{
  "horizontal_flip": true,
  "arch": "convnext",
  "inner_norm": false,
  "expert_mlp_ratio": 2,
  "beta1": 0.9,
  "grad_clip": 1.0,
  "final_lr_fraction": 0.05
}
Rows from block 7 of a small image classifier, named by matrix and row number. Rows with one number within an expert belong to one neuron, the router's apart. Each number is 500 + 25 x the weight over its row's rms, rounded and kept within 0 to 999. All counts start at 0. Numbers have three digits each. After the name is the row's rms in percent of the matrix's.
Before each expert's rows are labels from the 100 images, of 14848, where the router gives the expert most weight on average: "top examples" is what is common among them. Only what is clearly more common there than usual is listed. The data: telescope images of galaxies (Galaxy Zoo DECaLS). In brackets: how many of the 100.
# router: slot weights (model.blocks.7.mlp.router.weight, 8x192), inputs 64-127
# up: expert up (model.blocks.7.mlp.up, 4x384x192), inputs 64-127
# down: expert down (model.blocks.7.mlp.down, 4x192x384, transposed), outputs 64-127

# expert 1
top examples: edge-on disk: yes (26)
router.2 091:519518510447497490482459477493540500490534502525502511470519488515469491482515499464430472542511477512499487453523465488525480526481513501489464548481472492541531536478492480494459521485465487
router.3 107:535538535514490516485483509519507488521518502515570550494544475492516448498479488475495484498478543512489499517538498509526530520493451440524548458471465491495481495488481487477481518524487494
up.0 101:551474518515516496502519478513511503478496473447487509487559538492476512512436478495522499508453493476512462489495484497503507496519507477452489512505490499493488488490498516532465479514511493
down.0 102:454417490489476485474496498481451503532489493504495485517495460527491476476485538493472462473485496485493488473538440510496512463488494499469505548496509489451482513484532491543508482524509515
up.1 108:492483525512514513468547526501527491508454498464472498496488522473494515506512498495492496483492507597509505517514507489499465533508469521515504534495505530522483486466492507484482524461524479
down.1 102:512441476521453459485483499514538468479516537459524488497489523516504489495523495469494494510528492525465488497518518479501505498473495508493490541491532532499458547511507506517531528448517493
up.2 096:479482497518479507493521522537503475521531465499481504525449505515505506570482510498532462542522525481508524500478507496496512468538464535477507510517468517468552491512517488506521489497483450
down.2 099:529494527500522522493504504512545484530503566512499488498523494546534500462513507488521485475508536524488476521534465530483518507486495448486504518496517496509450529515500532501501477532509532
up.3 092:508519454487499470481535538485491483519470470462470539493541518535563492541521501474482521438537485495520503474549485488505496504473505525532488513530449483480496489498480475479496524537516510
down.3 097:483488513555552487456538537490484503499494506486454478495507494501504475458462498501456542494494513512565502545474505521508524544512501479511534508467479486479555450509478505500485517523478483
up.4 101:498475476518530496520502509474502468494506507502539569507530452500544496508505506501494504502487483488488513500522497513480461543464489509516491502541528536512494511544529503499529506540505514
down.4 102:502452473537457531492501464467482487482486473553503458480523569543534472478486497474507511517456472485492532527507492514485515517512462505476468519495491541512494499444523483495489501515513491
up.5 099:473504496492515486470519520495495523487433514511450491488520466486526530513509510492497475525482498481519491503490488439536546470522474491494502476478490484463532530457532477485508472528440478
down.5 094:450496500479506520516525495460522526483528499499505485481522516484457518496493535478502491439503531495473505544532512483493470520487482456461473483516450488549553507513486495521494545526505515
up.6 105:495521467465515452516483447476495517511470511523485489487507536483481525485493521546489509524441504519484504450518460473477464505466442510507545505483488513514458510491517503461533488510530486
down.6 101:517507517499499489520507471486499485461501451495491453489522479538515523531514522475529481483501523478505490511496515482499494504538505497504484463455528525472493516490503515574505510436514534
up.7 098:501462523475492531497491478494499523538528506493476492529497448535511492533474492521468444508473583463474516488500494481498533496507511467477528490493478501491509530481463503522497500522472533
down.7 103:488497540441544529522479531441517538515474492478480477513523465494536522523505483457544497517501500489496494512483532486504468506460468470459491550496502495510510559455559497468500508520504495
up.8 098:482513506524520501500513530475508496499479501489545493533482525506483534536485523493505528467510483521492488474471477541497517514514539536547513497545460526458490512490490505532502526477480496
down.8 097:497469460490547475513458488450443496516492477480493522512490520542537513452510490512512513451473496511485479519506477533522512484500483514500521546471512538524473472499474512497501524473509494
up.9 104:496501512530472479492484519472513534524503512489489511523502500476507477496512484492468490486511507527515525482542551488472499496446525473450500507503532470537504459531486527452502528497489511
down.9 110:506510484462468478505527473498515468507496460513546499511496535434518475474524513497493493489494496549493511519488500501508501502498502496487514423519502514486458535484506473443465484516486487
up.10 101:504516479487491512494505501493521476499460500530515494463563518521522468495502477494545502478528454480506486488484442438518485476522494502482521511505477509498547515489492522546547507484495539
down.10 102:472504477550529529477482512524525507488470451521469484495501515490483525505526515452518494471503479454497492475463489464499543539442574469528514502507515482506534542516545495467479502493484501
up.11 100:506471492515485543485512535501510506490482468513496452524487499501511514514442477484491521488532514529483519492563501492523500486515504480465469544469507531525462469527471471555508518505531459
down.11 101:488471486489481452561491518527501476498515504515491507499520546476498473480517500531515554533475525519484496519501514508506559508481480500476443547461541536498528450475455511506502531514517544
up.12 098:540484484486479441482497515561560544536517527488455522505487517527497493451462522496497524510484511527482528531456537528490462514508545520473476475480469529506484500493501531510527477477463482
down.12 098:463510528461473507481465451498486540531516519512458522516483477503573491506486543518533523488445476503509488517527475484489493507477490528526507502536471529503469482552524512491495539489430503
up.13 100:518542497520449516523531484503465503518481494541500476558476502535468524452486480461479489479477510482486475476526500482510479491534501481462510456497502511454477497504517515518462492471441492
down.13 094:480514517527537511494535507495517559493547517498520497513491499482500508505492451508526490526483509526490469514487503493507510487501465520470471480548513506480546475495493474465473497526512489

# expert 3
top examples: roundness: round (41)
router.6 101:522508527472558461532491519517524505516519503465503518486484504497445512512483503474517462509511481534534505492449538499513504496470514540495495498498471512548440511488467491459487522458482489
router.7 100:464495516480491460510560521528489527483520483457508510525542474470503497492498509513524499463447512500522501512501501494506492543519490502471520452517539472457472527503532513481510504462528515
up.0 101:502496500528476491497526510463470510513499511516459543514507546493499481481523500493531472492507530553485487506513498499467474464526511471483486526538458512436519476481548497517501445503527488
down.0 102:460496514526521463521478456482518487493568481517550493538480497482532499519539472492520510479515464442481528494532507553504498464507492466478538487457493491532471497478542472514495561519481544
up.1 102:531508525500518480530512539490464505472531494456474479513532458542491507497495482500507490481502508488510498516456475465508512506509468468456498507498533537491502447512514526491519478476518474
down.1 102:474519471502505441490488533505490525520495489505527500491516492477499449505537492541528535544531532495464485468521491469494530518510506464498491499508520477484474489512485557521516525504512482
up.2 097:529557514525498517546489498479505491488530486481510487487554450520492531548564486496491474485481519470524512485499509492517460494522460509462470511528541528469447492506529496536539502446478435
down.2 102:467488503432456533517504478555498515492486472476548507537519504558513519506461543475492498483451539499476486459467511508495491463524506493504529508519483482469529524509521489472546505517477502
up.3 107:525485485478550522479439487488468503497508485483494492458498528513490542535483527519494485444553512509514520500477485485507492492461538538522482475526512457504522484506513518488478496526540490
down.3 109:584509515480531516516510490494468513496460495460480541438518503489484516513488511481513561514529471475528461524516505483525534476495505499480524477513473504533525494483506467452537496471494493
up.4 097:489542455512481471510484494472507464494484484498478480524503487513461492484518526415507501550502498496502491520528483503510510482487509463508473546524531447500492552469518540488501510554503485
down.4 099:528484482533511500495447526464490493497488514518512498531492515492510489475525445485495524516506515516505510497485509473473529480473482543532499529508498513548466521530491510467495450500511491
up.5 102:453495527520514461502456499525516537517478525518483460512514557504516517479551557554513460506485545504506487526468484493503476477492482512513521546496514484518505517435520498458483543530499550
down.5 097:496493554485515513515508504503508479490503496476482497523484524505533485480509494501488535474442463497514523532475507559494515455485484523504499525493520515434493519453496485518497510504505500
up.6 093:484488480490478537496474493545524482490528454528515522519527476529514512469488445528501568497478514495491514568508502502502525491494477504571508529492485527511506516489532500522524484497484494
down.6 101:506507552498479448502539482509473510530525510541469457507476498505494497532479542447472490515474498465507459479502490539525509515474503500521508497496471507478483491494563521491492525486495478
up.7 100:474494503499490529502496527477467499500519544545528504497504496501471511481516450520486489525510521466479500514490497496505489504464475520517535528463500505502503525537509473478483506516491507
down.7 101:455523485505513465501491540499483528510516520509529523464524488485532510498496458478487470515492549494512465517533507524471468496500506499470543501470471490466485483467481452494526495526476524
up.8 103:513536464519462519479527504490497479515458473510486490484496534460518492494527434483541509488445504513509496459547448476517485492464510502477506477536507473481484503478449478483546510501502488
down.8 098:513487450501525506531475503510534482534487521484482481534492486521507518475477542505479489481477475492505478528472499484514469503483493514504518485492517505504501472483560491505501527489497513
up.9 100:516468503507461547537512470494470490545511539505515509506539497512519521488484495501504522530497520530490515496493480475467482467516535533524504503448519472535467543443468546527503498489470493
down.9 108:476487509486494473566519523486491472467468486467503498471496532502492506471493485523533502505494478476494520520500494524474499531497471449503528531446500515492497398511534496497505487483543541
up.10 100:468474498507545526510490524476492482503474482553509477491464469537521487511483515482504496516502539484521481469516489492512472462485475503521531498482538509471506498520499492503553486520459469
down.10 094:513484538479477501485513456517441483522495533540466504463496527498506481495468496464502530530527486501508544465513515498510526510509507514537522439541514492502477489504525443501523501521512489
up.11 100:467517465537535519469504498491503520511471510498504511528500497516496496495545536549499495508504531489506513541526514517471505434502473544533515537494493501496502535510490453476504531467457498
down.11 102:494483512526476505505533482524543533476498487503512488485525483530474484514486487525479451517528477529513507527535550482504456478560550520524502484498530520479530471474485539513536523529472524
up.12 104:488490488525516541454486529512507516517510559517495496503480501524479506504445523520554508536475483527520473541531493444541524542535474523473505491480510504482532507507495474491508525533517498
down.12 097:503436448495540486502517469517489521499494456499513535537522556468536534504500488482527483531473524473521470484511518519484497518479490489483513519511472495529459516503461474520526472546482513
up.13 101:476464501554538530492475507512520489514495463472488482518498499467495509539516511491499450545490488514489473501525464491522501510459546540560511492501492441498497509471491541499495521483524492
down.13 100:518506506529515489489496524501503495447519458533503513512523505518490485486529487524501501456476486445465490478467495488498473482494476501535543541526467502504500539513461518502501562531500512

# expert 0
top examples: shape: featured or disk (75); edge-on disk: no (59); spiral arms: yes (45)
router.0 106:456483492493523502524507518473506521510485466548483508514525538449523486476522495479527478502538549525502511531482496516475544484529506519483508507497515469488491466475527465477542511476503515
router.1 101:502527508555473517495513480542477486492525478493544547491435495466493533483514448538495484462505484460492528462491469507477486452488522503524501517522478518510493519512475462518490486497496488
up.0 107:523469492496536483551479552510491480486534539543501464513508476475506505520480501480546479483495483520494510508519481514503509503507498501527527498500491531531538514508503495491491558518474496
down.0 103:497499498516496481462529508534493519521494512439509542479505485528506483495475504528492520498475484535517508511509515522537501486513496479456476508515493524472529464488505500450534488461525543
up.1 104:475488526536521495495452499530534454538506512504488491486478528473541466489486494463561497483517544512482507455482467475453489486492494519490549487485448506500539507491514543524521496531503523
down.1 099:477542493510484553477480500483484517476525510524492498488497486485502489514473498531493471503505490548523491507538500472525476532504491520503469470454497500468460508491442460486519426469519505
up.2 100:500501521565554539496537489481495571509481481457493524475528496489497504516504491493550489498513513467527526564510459493499477492510512503517499534502489482491465450517493461507524509452491496
down.2 099:488528498539498519519534499543494472510490524438470524469505459502474521470465477528507484472489467524513539492495556511505524509497536524494461465551497542490510479525513519508493531501481528
up.3 105:544528579519524506496500494504541479453550488493506509539528510445505517522481541517533513484471517458555508506526521470502527502538516512516548496530497549531513528483506559499457486460509473
down.3 099:522493481496522489501473491534523477491496522502464486466511478489507456493543496520536504521488525497514510477474504539524505503541518502505453519506477543458463485483515554535526494466506531
up.4 110:516512504490533507492479458472505541502521564493482493489506512514474481492504489480468521469513529470505490530497531514494523436531476527501501484507491472486493520512526510526508476470484486
down.4 095:443505493478483475539502442543531493484505538473503512471489475513480507476519501521512524543488517463519474495513566486492515461475488532510525502515525497515498470528498464466489489458485489
up.5 103:513510531495522527475470487521494482486518537509513506492518523514504507530506539511465486465493507468516512510491548480511470506462518486480497524447491533476472501526479525516509523502517517
down.5 093:496461502503479458459492521510488462468506537471494479516508479452494521493500488494561512529518503495482472493472475481499453467532477489500505567492510502490484487456524481484483514498477495
up.6 107:463490459537488488526479494489508535548546518526495516507543499478498491490446491519461467529488477520503531506457503470463494511514456523500489499507510519514509506488499522503485465489438506
down.6 101:433525527496482500494447478497442489534510533505517487482485452505464514509521514478515522519502485509476507545528460504488493481471471527472478546486540497530494493474508490460525466537534513
up.7 094:512456475494485426504521472525484455478490437466526486479511507543509525443523494528487507482500487536469519479485498515505468494481477513528502555499490484529503544545481501479499472481516465
down.7 103:531475466485517508510474500529481491526499485464490532504491511489525531502528515521464451500493501540542494463468490526535488489524488501459518478503470507482511473489537518510518480538520501
up.8 098:470502531516477481512513532501504527520478488477502506519511498503496505497497486499509466469506499508523490519535523518504437506500534487447533539486495480515498489506532513487488505514544523
down.8 106:471469526505516483481473543492498517546506518488484540500520476488482567498497530511501560455426439518551473506522524491509491487516506509497526498547522524454495542497472489507509515551485506
up.9 099:526459467501497526470503531493506471493492498513486490520473503515505466501441496482527474520521532548523488509492478514480490518500528491497519508500503506569478513488510527477520477519501473
down.9 095:524538488500464502509496453462476545487506477518477505521516526544515499490480520500473520538513507515546478475501520523528499541504483499499501494538466490547466499528475494503507511504522514
up.10 099:493516483476494478489541504459524458478518473528478491533521525512486499508444511525480499510489503536515476494475539483480500516499474480480490473498496518497516490539522486508485503469494533
down.10 101:462508470471496473525489477499516479514521525475530526463473487489536522471488507473476484527475474517461488499531520521539539485534490489515495466498485504494480538498506470494501534538498539
up.11 100:538546530502499544505510488491521508521489482501508559474509490517494506504477502490543509473485494507492446484487517520495488481518504495491527513518487469507482516501493530498530479475493488
down.11 101:481502534514507517505492501520487551479493517515506482492516491540527497531505536506496504491468492490505463485485479557517499534528513492482453547464496500500496527509497513467451472464459478
up.12 100:559504459504524511496497501517509511530478535514459507512511491479512538474485550524530476485545518513492514496531509522496526509538508514527548501503470496500522501520486499508464514491455504
down.12 104:526500480486577526515521480496510506473506498478530518483485476504503507492538471486507529504471516504515501498506499472529484521500465534551471473533523514537535483490494484515526536530489517
up.13 099:536482507505505491514504503514555489494533494513502529545475520513460490488531443476500555508505492528494501482508501491472489516496493506513465482503530491486507474489518542480515519527509448
down.13 094:476504521514503512546545488485494470492504494463497507509472490491493440500493490527521545505491428485527476496487561482472455492500503415489508514565483474447490518505522505487531517462504445