From a checkpoint of a small image classifier.
Training: adamw at rate 0.0012, 12900 steps, batches of 256.
Rows from block 7 of a small image classifier, named by matrix and row number. Rows with one number within an expert belong to one neuron, the router's apart. Each number is 128 + 32 x the weight over its row's rms, rounded and kept within 0 to 255. All counts start at 0.
Before each expert's rows are labels from the 100 images, of 14848, where the router gives the expert most weight on average: "responds to" is what is common among them. Only what is clearly more common there than usual is listed. The data: telescope images of galaxies (Galaxy Zoo DECaLS). In brackets: how many of the 100, against the usual share in percent.
# router: slot weights (model.blocks.7.mlp.router.weight, 8x192), inputs 128-191
# up: expert up (model.blocks.7.mlp.up, 4x384x192), inputs 128-191
# down: expert down (model.blocks.7.mlp.down, 4x192x384, transposed), outputs 128-191

# expert 1
responds to: edge-on disk: yes (26 vs 5.2)
router.2 [ 98 133 197 102 150 122 141  63 123  71 143  52 173  87 115 147 108 122  64 134 102  85 117 148  90 174 104 155 158 121 138 111  98 154 178 115 103 170 130  87 124 191 102 117 181 134  92  80 139 146 132 120 133 165  99  62 154 123 166 132 132 123 132 117]
router.3 [165 120 134 115 134 146 104 101  90  96 111 173 116 149 156 118 107 176  82  93 107 182 160  85 111 106 132  89 148 149 135  92 129 147 112 119  88  66 166 162 132  85 119 111 117 112 152 126 151 159 168 109  96 126 114 114  99 126 146 109 116 145 139  48]
up.7 [128 170  95 156 134 129 138 163 103 119 193 150 101 166 174 188 103 116 117 136 112 157 163 106 150 162  96 150  91 137 116 139 123  73 126 138 122 174 137 106 102 134 166  65 133 138 129 110 125  55 144 131 146  81 125 146 157 110 107 123 177 110  61 167]
down.7 [157 119 163 108 119 164 134 101 132 144 125  82 209 117 121 123 137 138 108 134 172 107 150 107 160 110 137 128 123 133 129  87 117 124 112 140 162 127 103 151  94 132 148 123 194 140 124 150  89  94  78 184 183 105 123  96 102  62 166  65  96 132 167 127]
up.8 [146 149 119 183  96 111  97 137 117 118 143 131 124  74 169  60 129  53  56 151 148 122 119 152 116 153  84 179 137  69 113 142  67 113 178 107 140  69 181 141 134  79  94 122  47 115  93  82 113 111 104 127 110 142 102 178 105 147 134 184 139 165 117 173]
down.8 [114 106 198 100 191 111 133 160 127 143  92 124 172  92 126  89  67  73 167 120 175  73 122 106 126 129 145 113 173  82 140 150 142 137 167 102 126  96 135 113 160 129 103 136 164 114 159  51  95 138 129  75  84  99 151 111  95 106 136 183 102  88 110 136]
up.9 [117  89 112 142 143  76  88 180 193 133 156 126 139 166 166 136 174 120 121 121 142  86 167 155 105 114 170 164 152 103  70 100  91 117  71 101 183 153 109 120 149 104 117  99 171 126 168 161  70 126 117  90 110 134 107 120 148 117  91 171 117 154 145 138]
down.9 [137 135 136  83 153 125 130 101 149 162 138 111 124 187 118 133  80 154 144  96 119 142 100 176 116  53 133 132 177 196 148 136 137 111 166 105 103  97  85 146 106 177  58 122 104 138 176 129 159  95 145 131 108 131 139 199 164 169  95 116 106 110 130 166]
up.10 [162 175 110 139 163  98 114 117 190 131  82 179 104 104 107 169 158 117 164 173 113  78 135 130 123 212 102 129 202 160 109 177  97 187 156 110 166 179 102 164 155 160 159 151 149 158 102 140 104 153 144 132 220 142  89  82 160 176 132 164 132 123 120  86]
down.10 [130 161 120 154 124  85 159  92 111  99 198 127 169  93 133 146 200 152 111 165  87 111 125 151 118 112 169 152 153 102 130 111 148 185 128 155  82 123 135 151 161 147  80 117 196  71 145 162 152 148 142 125  61 167 183 106  84 102 106 160 100 155 143 144]
up.11 [150  85 131 153 126 175 117  94 176  88 124 153  94 192 176  76 135 151 157 124 138  80  76 188 125 129 137 163 120 105  38 110 151 122 147 182 187 161 118 133 106 180 110 153 152  84 129  46 100 130 156  95 156 114  80 150  83 155  93  80 128 129 106  64]
down.11 [116 143 106  99 112 149 142 136 128 137  96 138 140 136  65 156 149 152  91 114 108  74  53 112 116 106 106 158 117 146 170 139 127  33 119 135  79 111 119  98 122 114  95 128  57 199 159 137 160 100 159 144 109  88  80 117 147 180 160 152 191 161  96  56]
up.12 [ 65 179 130 134  92  92 174 149 157 172 110 148  83 147 138 146  33 168 130  98 126  89 129  94  83 121 101 191  71 154 151 166 158 103 153 121 112 166 152 140 182 137 123  92 162  96 138 125 148 141  84 120 107 137 123 112 121 138 128 155 110 132  86 103]
down.12 [151 161 132 168 158 166 169 104  95 107 178 116 117  89 107 113  91 117 137 176 124 130 143 174  54 163 237 139 120  94 126 176  99 138 152 150  37  74 141 153 134 132 109  93 178 125 139 110 115 104 115 132 140 194 158 196 120  95 171 175 149  97 126 111]
up.13 [213 121  84 116 159 174 123 105 141 142 157  90 166  64 150 215 142 106 172 172 173 132 117  95 133 112 109 135  67  96 143 143 153 126 175 144 113 160 160  87  26 131 110  72 175 139 151 136 127 149  61 175 114  85 164 132 102 124  97 171 132 122 130 135]
down.13 [ 99 131 198 148 129 138  80 158 136 141 168 155  97 133 145 135 141  62  89  90  94 196 163  95 109 158  83  66 122  47 147 106 121  43 100 108  52 156 173 130 121 145  99  66 102 164 120 216  73 132 138  95 162 139 127 126 100 121  99 108 105 129 157 111]

# expert 0
responds to: shape: featured or disk (75 vs 30.5); edge-on disk: no (59 vs 24.7); spiral arms: yes (45 vs 18.8)
router.0 [113 158 107 134 116  59 109 167 170 139 120 110 118  88 132 171 153 146 135 102  82 152 179 137  77 102  72 136 145 113 127 167 123 170 102 159 127  76 121  65 155  79 166 111 121 138 109  87 166 129 130 137 119 158 180 123 137 128  78 162  51 110  11 170]
router.1 [117 109 132 118 151 215 150 124 124 171 129 158 144 133  75 120 124 169  86 118 159 182  90 120 120  99 128  89 130 115 103 111 148  96 126 147  54  85 177 197 103 161 140 114  91 126 205 133 151  85 176 145 157 142 168  85  71  81  82 187 136 121 127  77]
up.7 [149 105 111  60 151  96 144  80 161 129 127 123 139  85 110 119 160 195 134 106 122 187  96 163 132 136  87 126 115 181 162 114 119 139 130 151 122 107 109 150 130 152 131 129 105 112 109 113 201 149 102 153 166 144  68 115 119  93 166  85 126 123 149  56]
down.7 [160 119 102 139  85  90 165 169 155  80 133 111 105 157  98 130 129  95  85 163  89 129  44 149  91 147 135 116 142 154  63  83 151 150  46 155 154 122 147 147 139 174 102 141 175 147 130  50 164 144 110 132 132  93 188 165 123 124 153 160 168 106 116  84]
up.8 [144 176 138 119 142 172 127  64 140  86  91 140 125 146 109 113 103 136 124 150 112 118 190  90 159  92 161 100 136 136 127 206 100 134 190 158 176 153  66 150 125 161 154 167 160 161  96  83 158 176 108 168 116 129 110 151  91  86  88 152 235 136 166 148]
down.8 [ 87  95 127 139 130 106 115 170 106  76  86 110 102 179 155 110 112 170 150 177 146 155 126  88 145 143  85 124 130 109  66 111 123 149 108 123 149  84 151 153 125 126 156  62 165 120 113 204 168 145 145 109 131 151  63 161 149 143 178 128  96 128  74 119]
up.9 [146 105 137 136  96 121 106 140 138 120 132  80 177 113  63 161 143 154 154 105 109 146  59 121 156 164 103 160 188 147 103 157 112 125 106 154 170 113  98  69 169 130 164 115 190 124 148 197 157  97 186 162 113  71  77 125 204 120 137 141  83 136 144 149]
down.9 [113  92 142  85 124 112 188 152  88 143 140 124 129 101 113 162 131 189 127 151 122  74 137 145 143  87 109  96 152  98  89 159 169  98 176 150 114 119  65  93  87 106 157 129 150 177 127 113 154  94  77 120  82 177 165 165 182 154  84 128 135 109 144 105]
up.10 [144 144  39 125 105  96 109  97 103 163 153  90 151 144 107  75 176  42 108 113 119 153 181 160 153  81 190 136  27 102 105 138 170 196 138  97 144 128 135 157 105 113 122 125 138 142  97 196 181  76 112 173 115  95 125  75 131 123  99 188 102  98 118 191]
down.10 [120 106  74  65 119 131 105 111 113 190 118  90 186 128 147 135 143 143 154 101  82 136 156 144  99 139 143 119 178 137 115 108 151 190 147 151 110 137 171 165 132 109 142 158 165  63 117 207 126 116 140 142 132 113 160 134 121  85 187  98 132 112 136  85]
up.11 [113 185 177 173 120 132 114  90 135 112 119  87 130 136 136 180  99 160 162  82 121 140 109 140  69 174 162 136 121 122  89 146  79  61 156 103 127 134 162  59 104 112 134  95  65 163 119 121 101 118  97 105 107 110 186 179  73 148 149 195  94 102  58 205]
down.11 [104  84 118 124 139 129 111 148 113 107  83 128 100 126  91 152 109 142 134  97 107 108 195  88  76 134  98 138 121 153 138 148 169 101 119 160 145 138 127  98 116  92  60 168  57  90 140 120 151 141 199 118  78 155 107  60 116  86 134 145 151 145 169 152]
up.12 [157 153 141 156 160  96 158 149 136 147 126 157 101 167 149 129 135  75 105  87  78 175  58 138  96 104 125 129 126 156 110 135  94 154 149 153 164 100 207 109 104  94 108 126 105 124  94 151 151 171 143 150 186 136  99  86 151  65 125 206 108 144 129 152]
down.12 [144 179 105 180  40 146 108 121 165 157 131 120  92 155 131 197  99  83 133  87 126  99 111 143  80 121 160 122 102 171 139  73 123 148 106 138  27 109 169 164 169 115  85 136 131 146 130 154 151 111 172 132 129 181 125 137 181 129 106 118  95 112 164 125]
up.13 [102  70 155 164 106 158 127 179 116 118 141 168 129 141 150  76 165 156  70 139  73  90  74 183 106 142 146 193  88 139 156 118 154  99 104 138 178 156 130 171 138 134 159 178  95 150  63  95 125 130  98 121  81 133 129  87 115 201 182 157 142  69 127 131]
down.13 [176 137 211 168 133 168 104  87 111 148  57 168 114 131 129 120 138 144 140 127  92 123 153 180 146 102 125 185 127 119 158 158 171  76 107 112  97 157 116  82 122 134 128 141 137 134  76 159 163 102 142  98 178  86 184 108 128 109  82 144 200 107 136 170]

# expert 3
responds to: roundness: round (41 vs 20.3)
router.6 [141 195 114  93  74 105 118  96 121 128  91 115 122 140 110 166 104 118 138  94 140 135 137 122 101 134 169 119 119  68 177 157 102 104 112 159 182 176 153  92 147 130 107 188 116 152 154 143 118 109 117 152 166 103 143 142 124 135  94  97  92 121 160 152]
router.7 [154 112 104 114 108 114  85 123 115 128 179  64  98 169 126 111 165 153 111 164 156 105  85 142 135 139  70  88  80 105 138 151 109 133  96 100 164  96 123  87 115  68 155 130 212 143 177 131  81 127  81 124 156 153 173 113 132 115 143  67 121  95 127 141]
up.7 [140 162 145  94  97 159 158 138 160 106 112 104 148  80 173  53 126 203 160 114 125 140 105 116  54 136 150 156 151 178 111 106  97 134 174 142  68 177 140 148  94 118  75 143 110 186 134  54 148 146 192 143 137 134 106 149 111 118 114 127 152 112 142  51]
down.7 [126  77 120 122 131 140  84  98 171  97 196 195 107 112 166 149 104 134  93 167 131 153 124  78  99 120 126 200 151 124 109 158 169 122 118 148 107  93 143 125 190 157 104 160 151 108 156 120 137 148  78 140  56 134 155 161 144 157 120 126  97 162  51 185]
up.8 [ 67  84 127 125 151 129 114 176  85 120  98 156 162 151 143  91  93  65  99 103 151 131 158 139 137 119 173 123 118 134 123 165  70  79 126 123 152 162 124 162 116 105 151 124 100 148 109 179 156 102 122 126 159 177  90 117 137 113 137 122 121  97 111 160]
down.8 [ 87 106 101  95 138  69 132 161 121 137 106 110 107  94  60 153 140 119 125 121 201 119 119 108 150  90 200 136 107 135  83 153 102 118 108 127  46 121 112 115 166 159  95 193 153 203 124 118 123  65 148 119 206 178 110 161  95 165 104 124 178 128 116 122]
up.9 [141  40 111 150 124 162  98 183 167 119  77 183 139 148 184 105 155 129 150 113 110 138 172  66  85 131 143 121 165 161 168 102 108 138 103 137 123 149 122 143  71  55 125 112 135  94  60 145 120 155 119 113 177  98  88 123  75 171  68 214 123 211 114 136]
down.9 [142 166 197 127 116 113 180  99 124 122  42 120 123 137 139 104 116 118 158 127 114 102  81  98 170 150 165 116 104 109 150  70  87 143  75  78 151 183 104  93 117 144 103 154 136 160 110 148 130 145 136 156 198  76 153 128 148 137 170 132 180 148  99 157]
up.10 [177 113 160  80 125 123  78 106 124 120 140 137  93 165 168 139 136 151 162 153 116 164  84 157 150 163  73 137 145 176 118 124 125 114 121 155  67 134 100 140 121 114 166  89  37 110  81  92 149  66 166 128  87 137 124 178 107 136 123  85 156 166 100 196]
down.10 [114 160 117 104  96 122 100 143 164 159 211 143 112 106 108  79 156 129 164 127 109 146 177 106 154 124 123 119 170 128 158  91  79 155 109 147  57  74  83 113  93 142  87  60 132 139 129 129  62 173  86 131 165 116 179 103 158 125 125  61  66 103 142  90]
up.11 [ 95 128 153  92 115 137  83 162 156  75 135 125 100 164 147  47 170 170 171 145 138 108 103 148  50 136 105 109 146  97 118 144 123 110  51  79  97 108 129  67 134 159 107  87 141 110 133 119 107 170 160 121 141 119 118 155 194 190 168 129 111  75 158 175]
down.11 [105 117 119 110 116 151  94 100 145 109 123  95 100 110 153 150 150 131  77 161  82 120 145 146 143 112 104 150 128 100 102 114 155 188  96 134 124 136 150 141 127 154 165 119 160  97 108 154 110 152 142  67 122 139 177 114 150 165 144  89  70 188 134 173]
up.12 [142 113  92 168 161  67 130  80 137  93 121 146 137 131 153 179 111  84 120 156 107 116 139 178 135  98 168  93 137 137 111 112  93 146 154 107 149 129 143  49 134 138 184 143 155  73  90 102 106  98 145 138  86 145 123 147 129 114 132 141 122 105 140  75]
down.12 [144 161 124 130 132 138 112  90 105 154 137 178 103 121 102 157 107 185 102 196 145 136 112 171 192 129  95  98 173 135  90 144 102 114  91  94  93  58 106 124  95  92  92 168 107 149 108 146 130 110 102 117 103 106  78 153 226 104 125 144 105 157 107 131]
up.13 [156 131 164 114 136 121 105  90 136 168 131 167 117 150 165  57 168 110 151 111 122 177 197 181  57 141 149 107 150 130 106 173 131 108 150 146 108  99 194 104 133 161 128  64 124 178  83  91  90  64  96 160 110 159 106 124 138 120 115 101 153 143  64 121]
down.13 [128  76 104 151 114 118 152 163 130 113 119 169 104 106 137 163 152 129 128 135 129 120 163 140 171 190 113 103 153 136 119 140 238 110  57 103  98 134 123  92 159 156 155  77 137  89 107  97 161 149 122 143  92  70 131 123 171 107 123  86 154 107 128 211]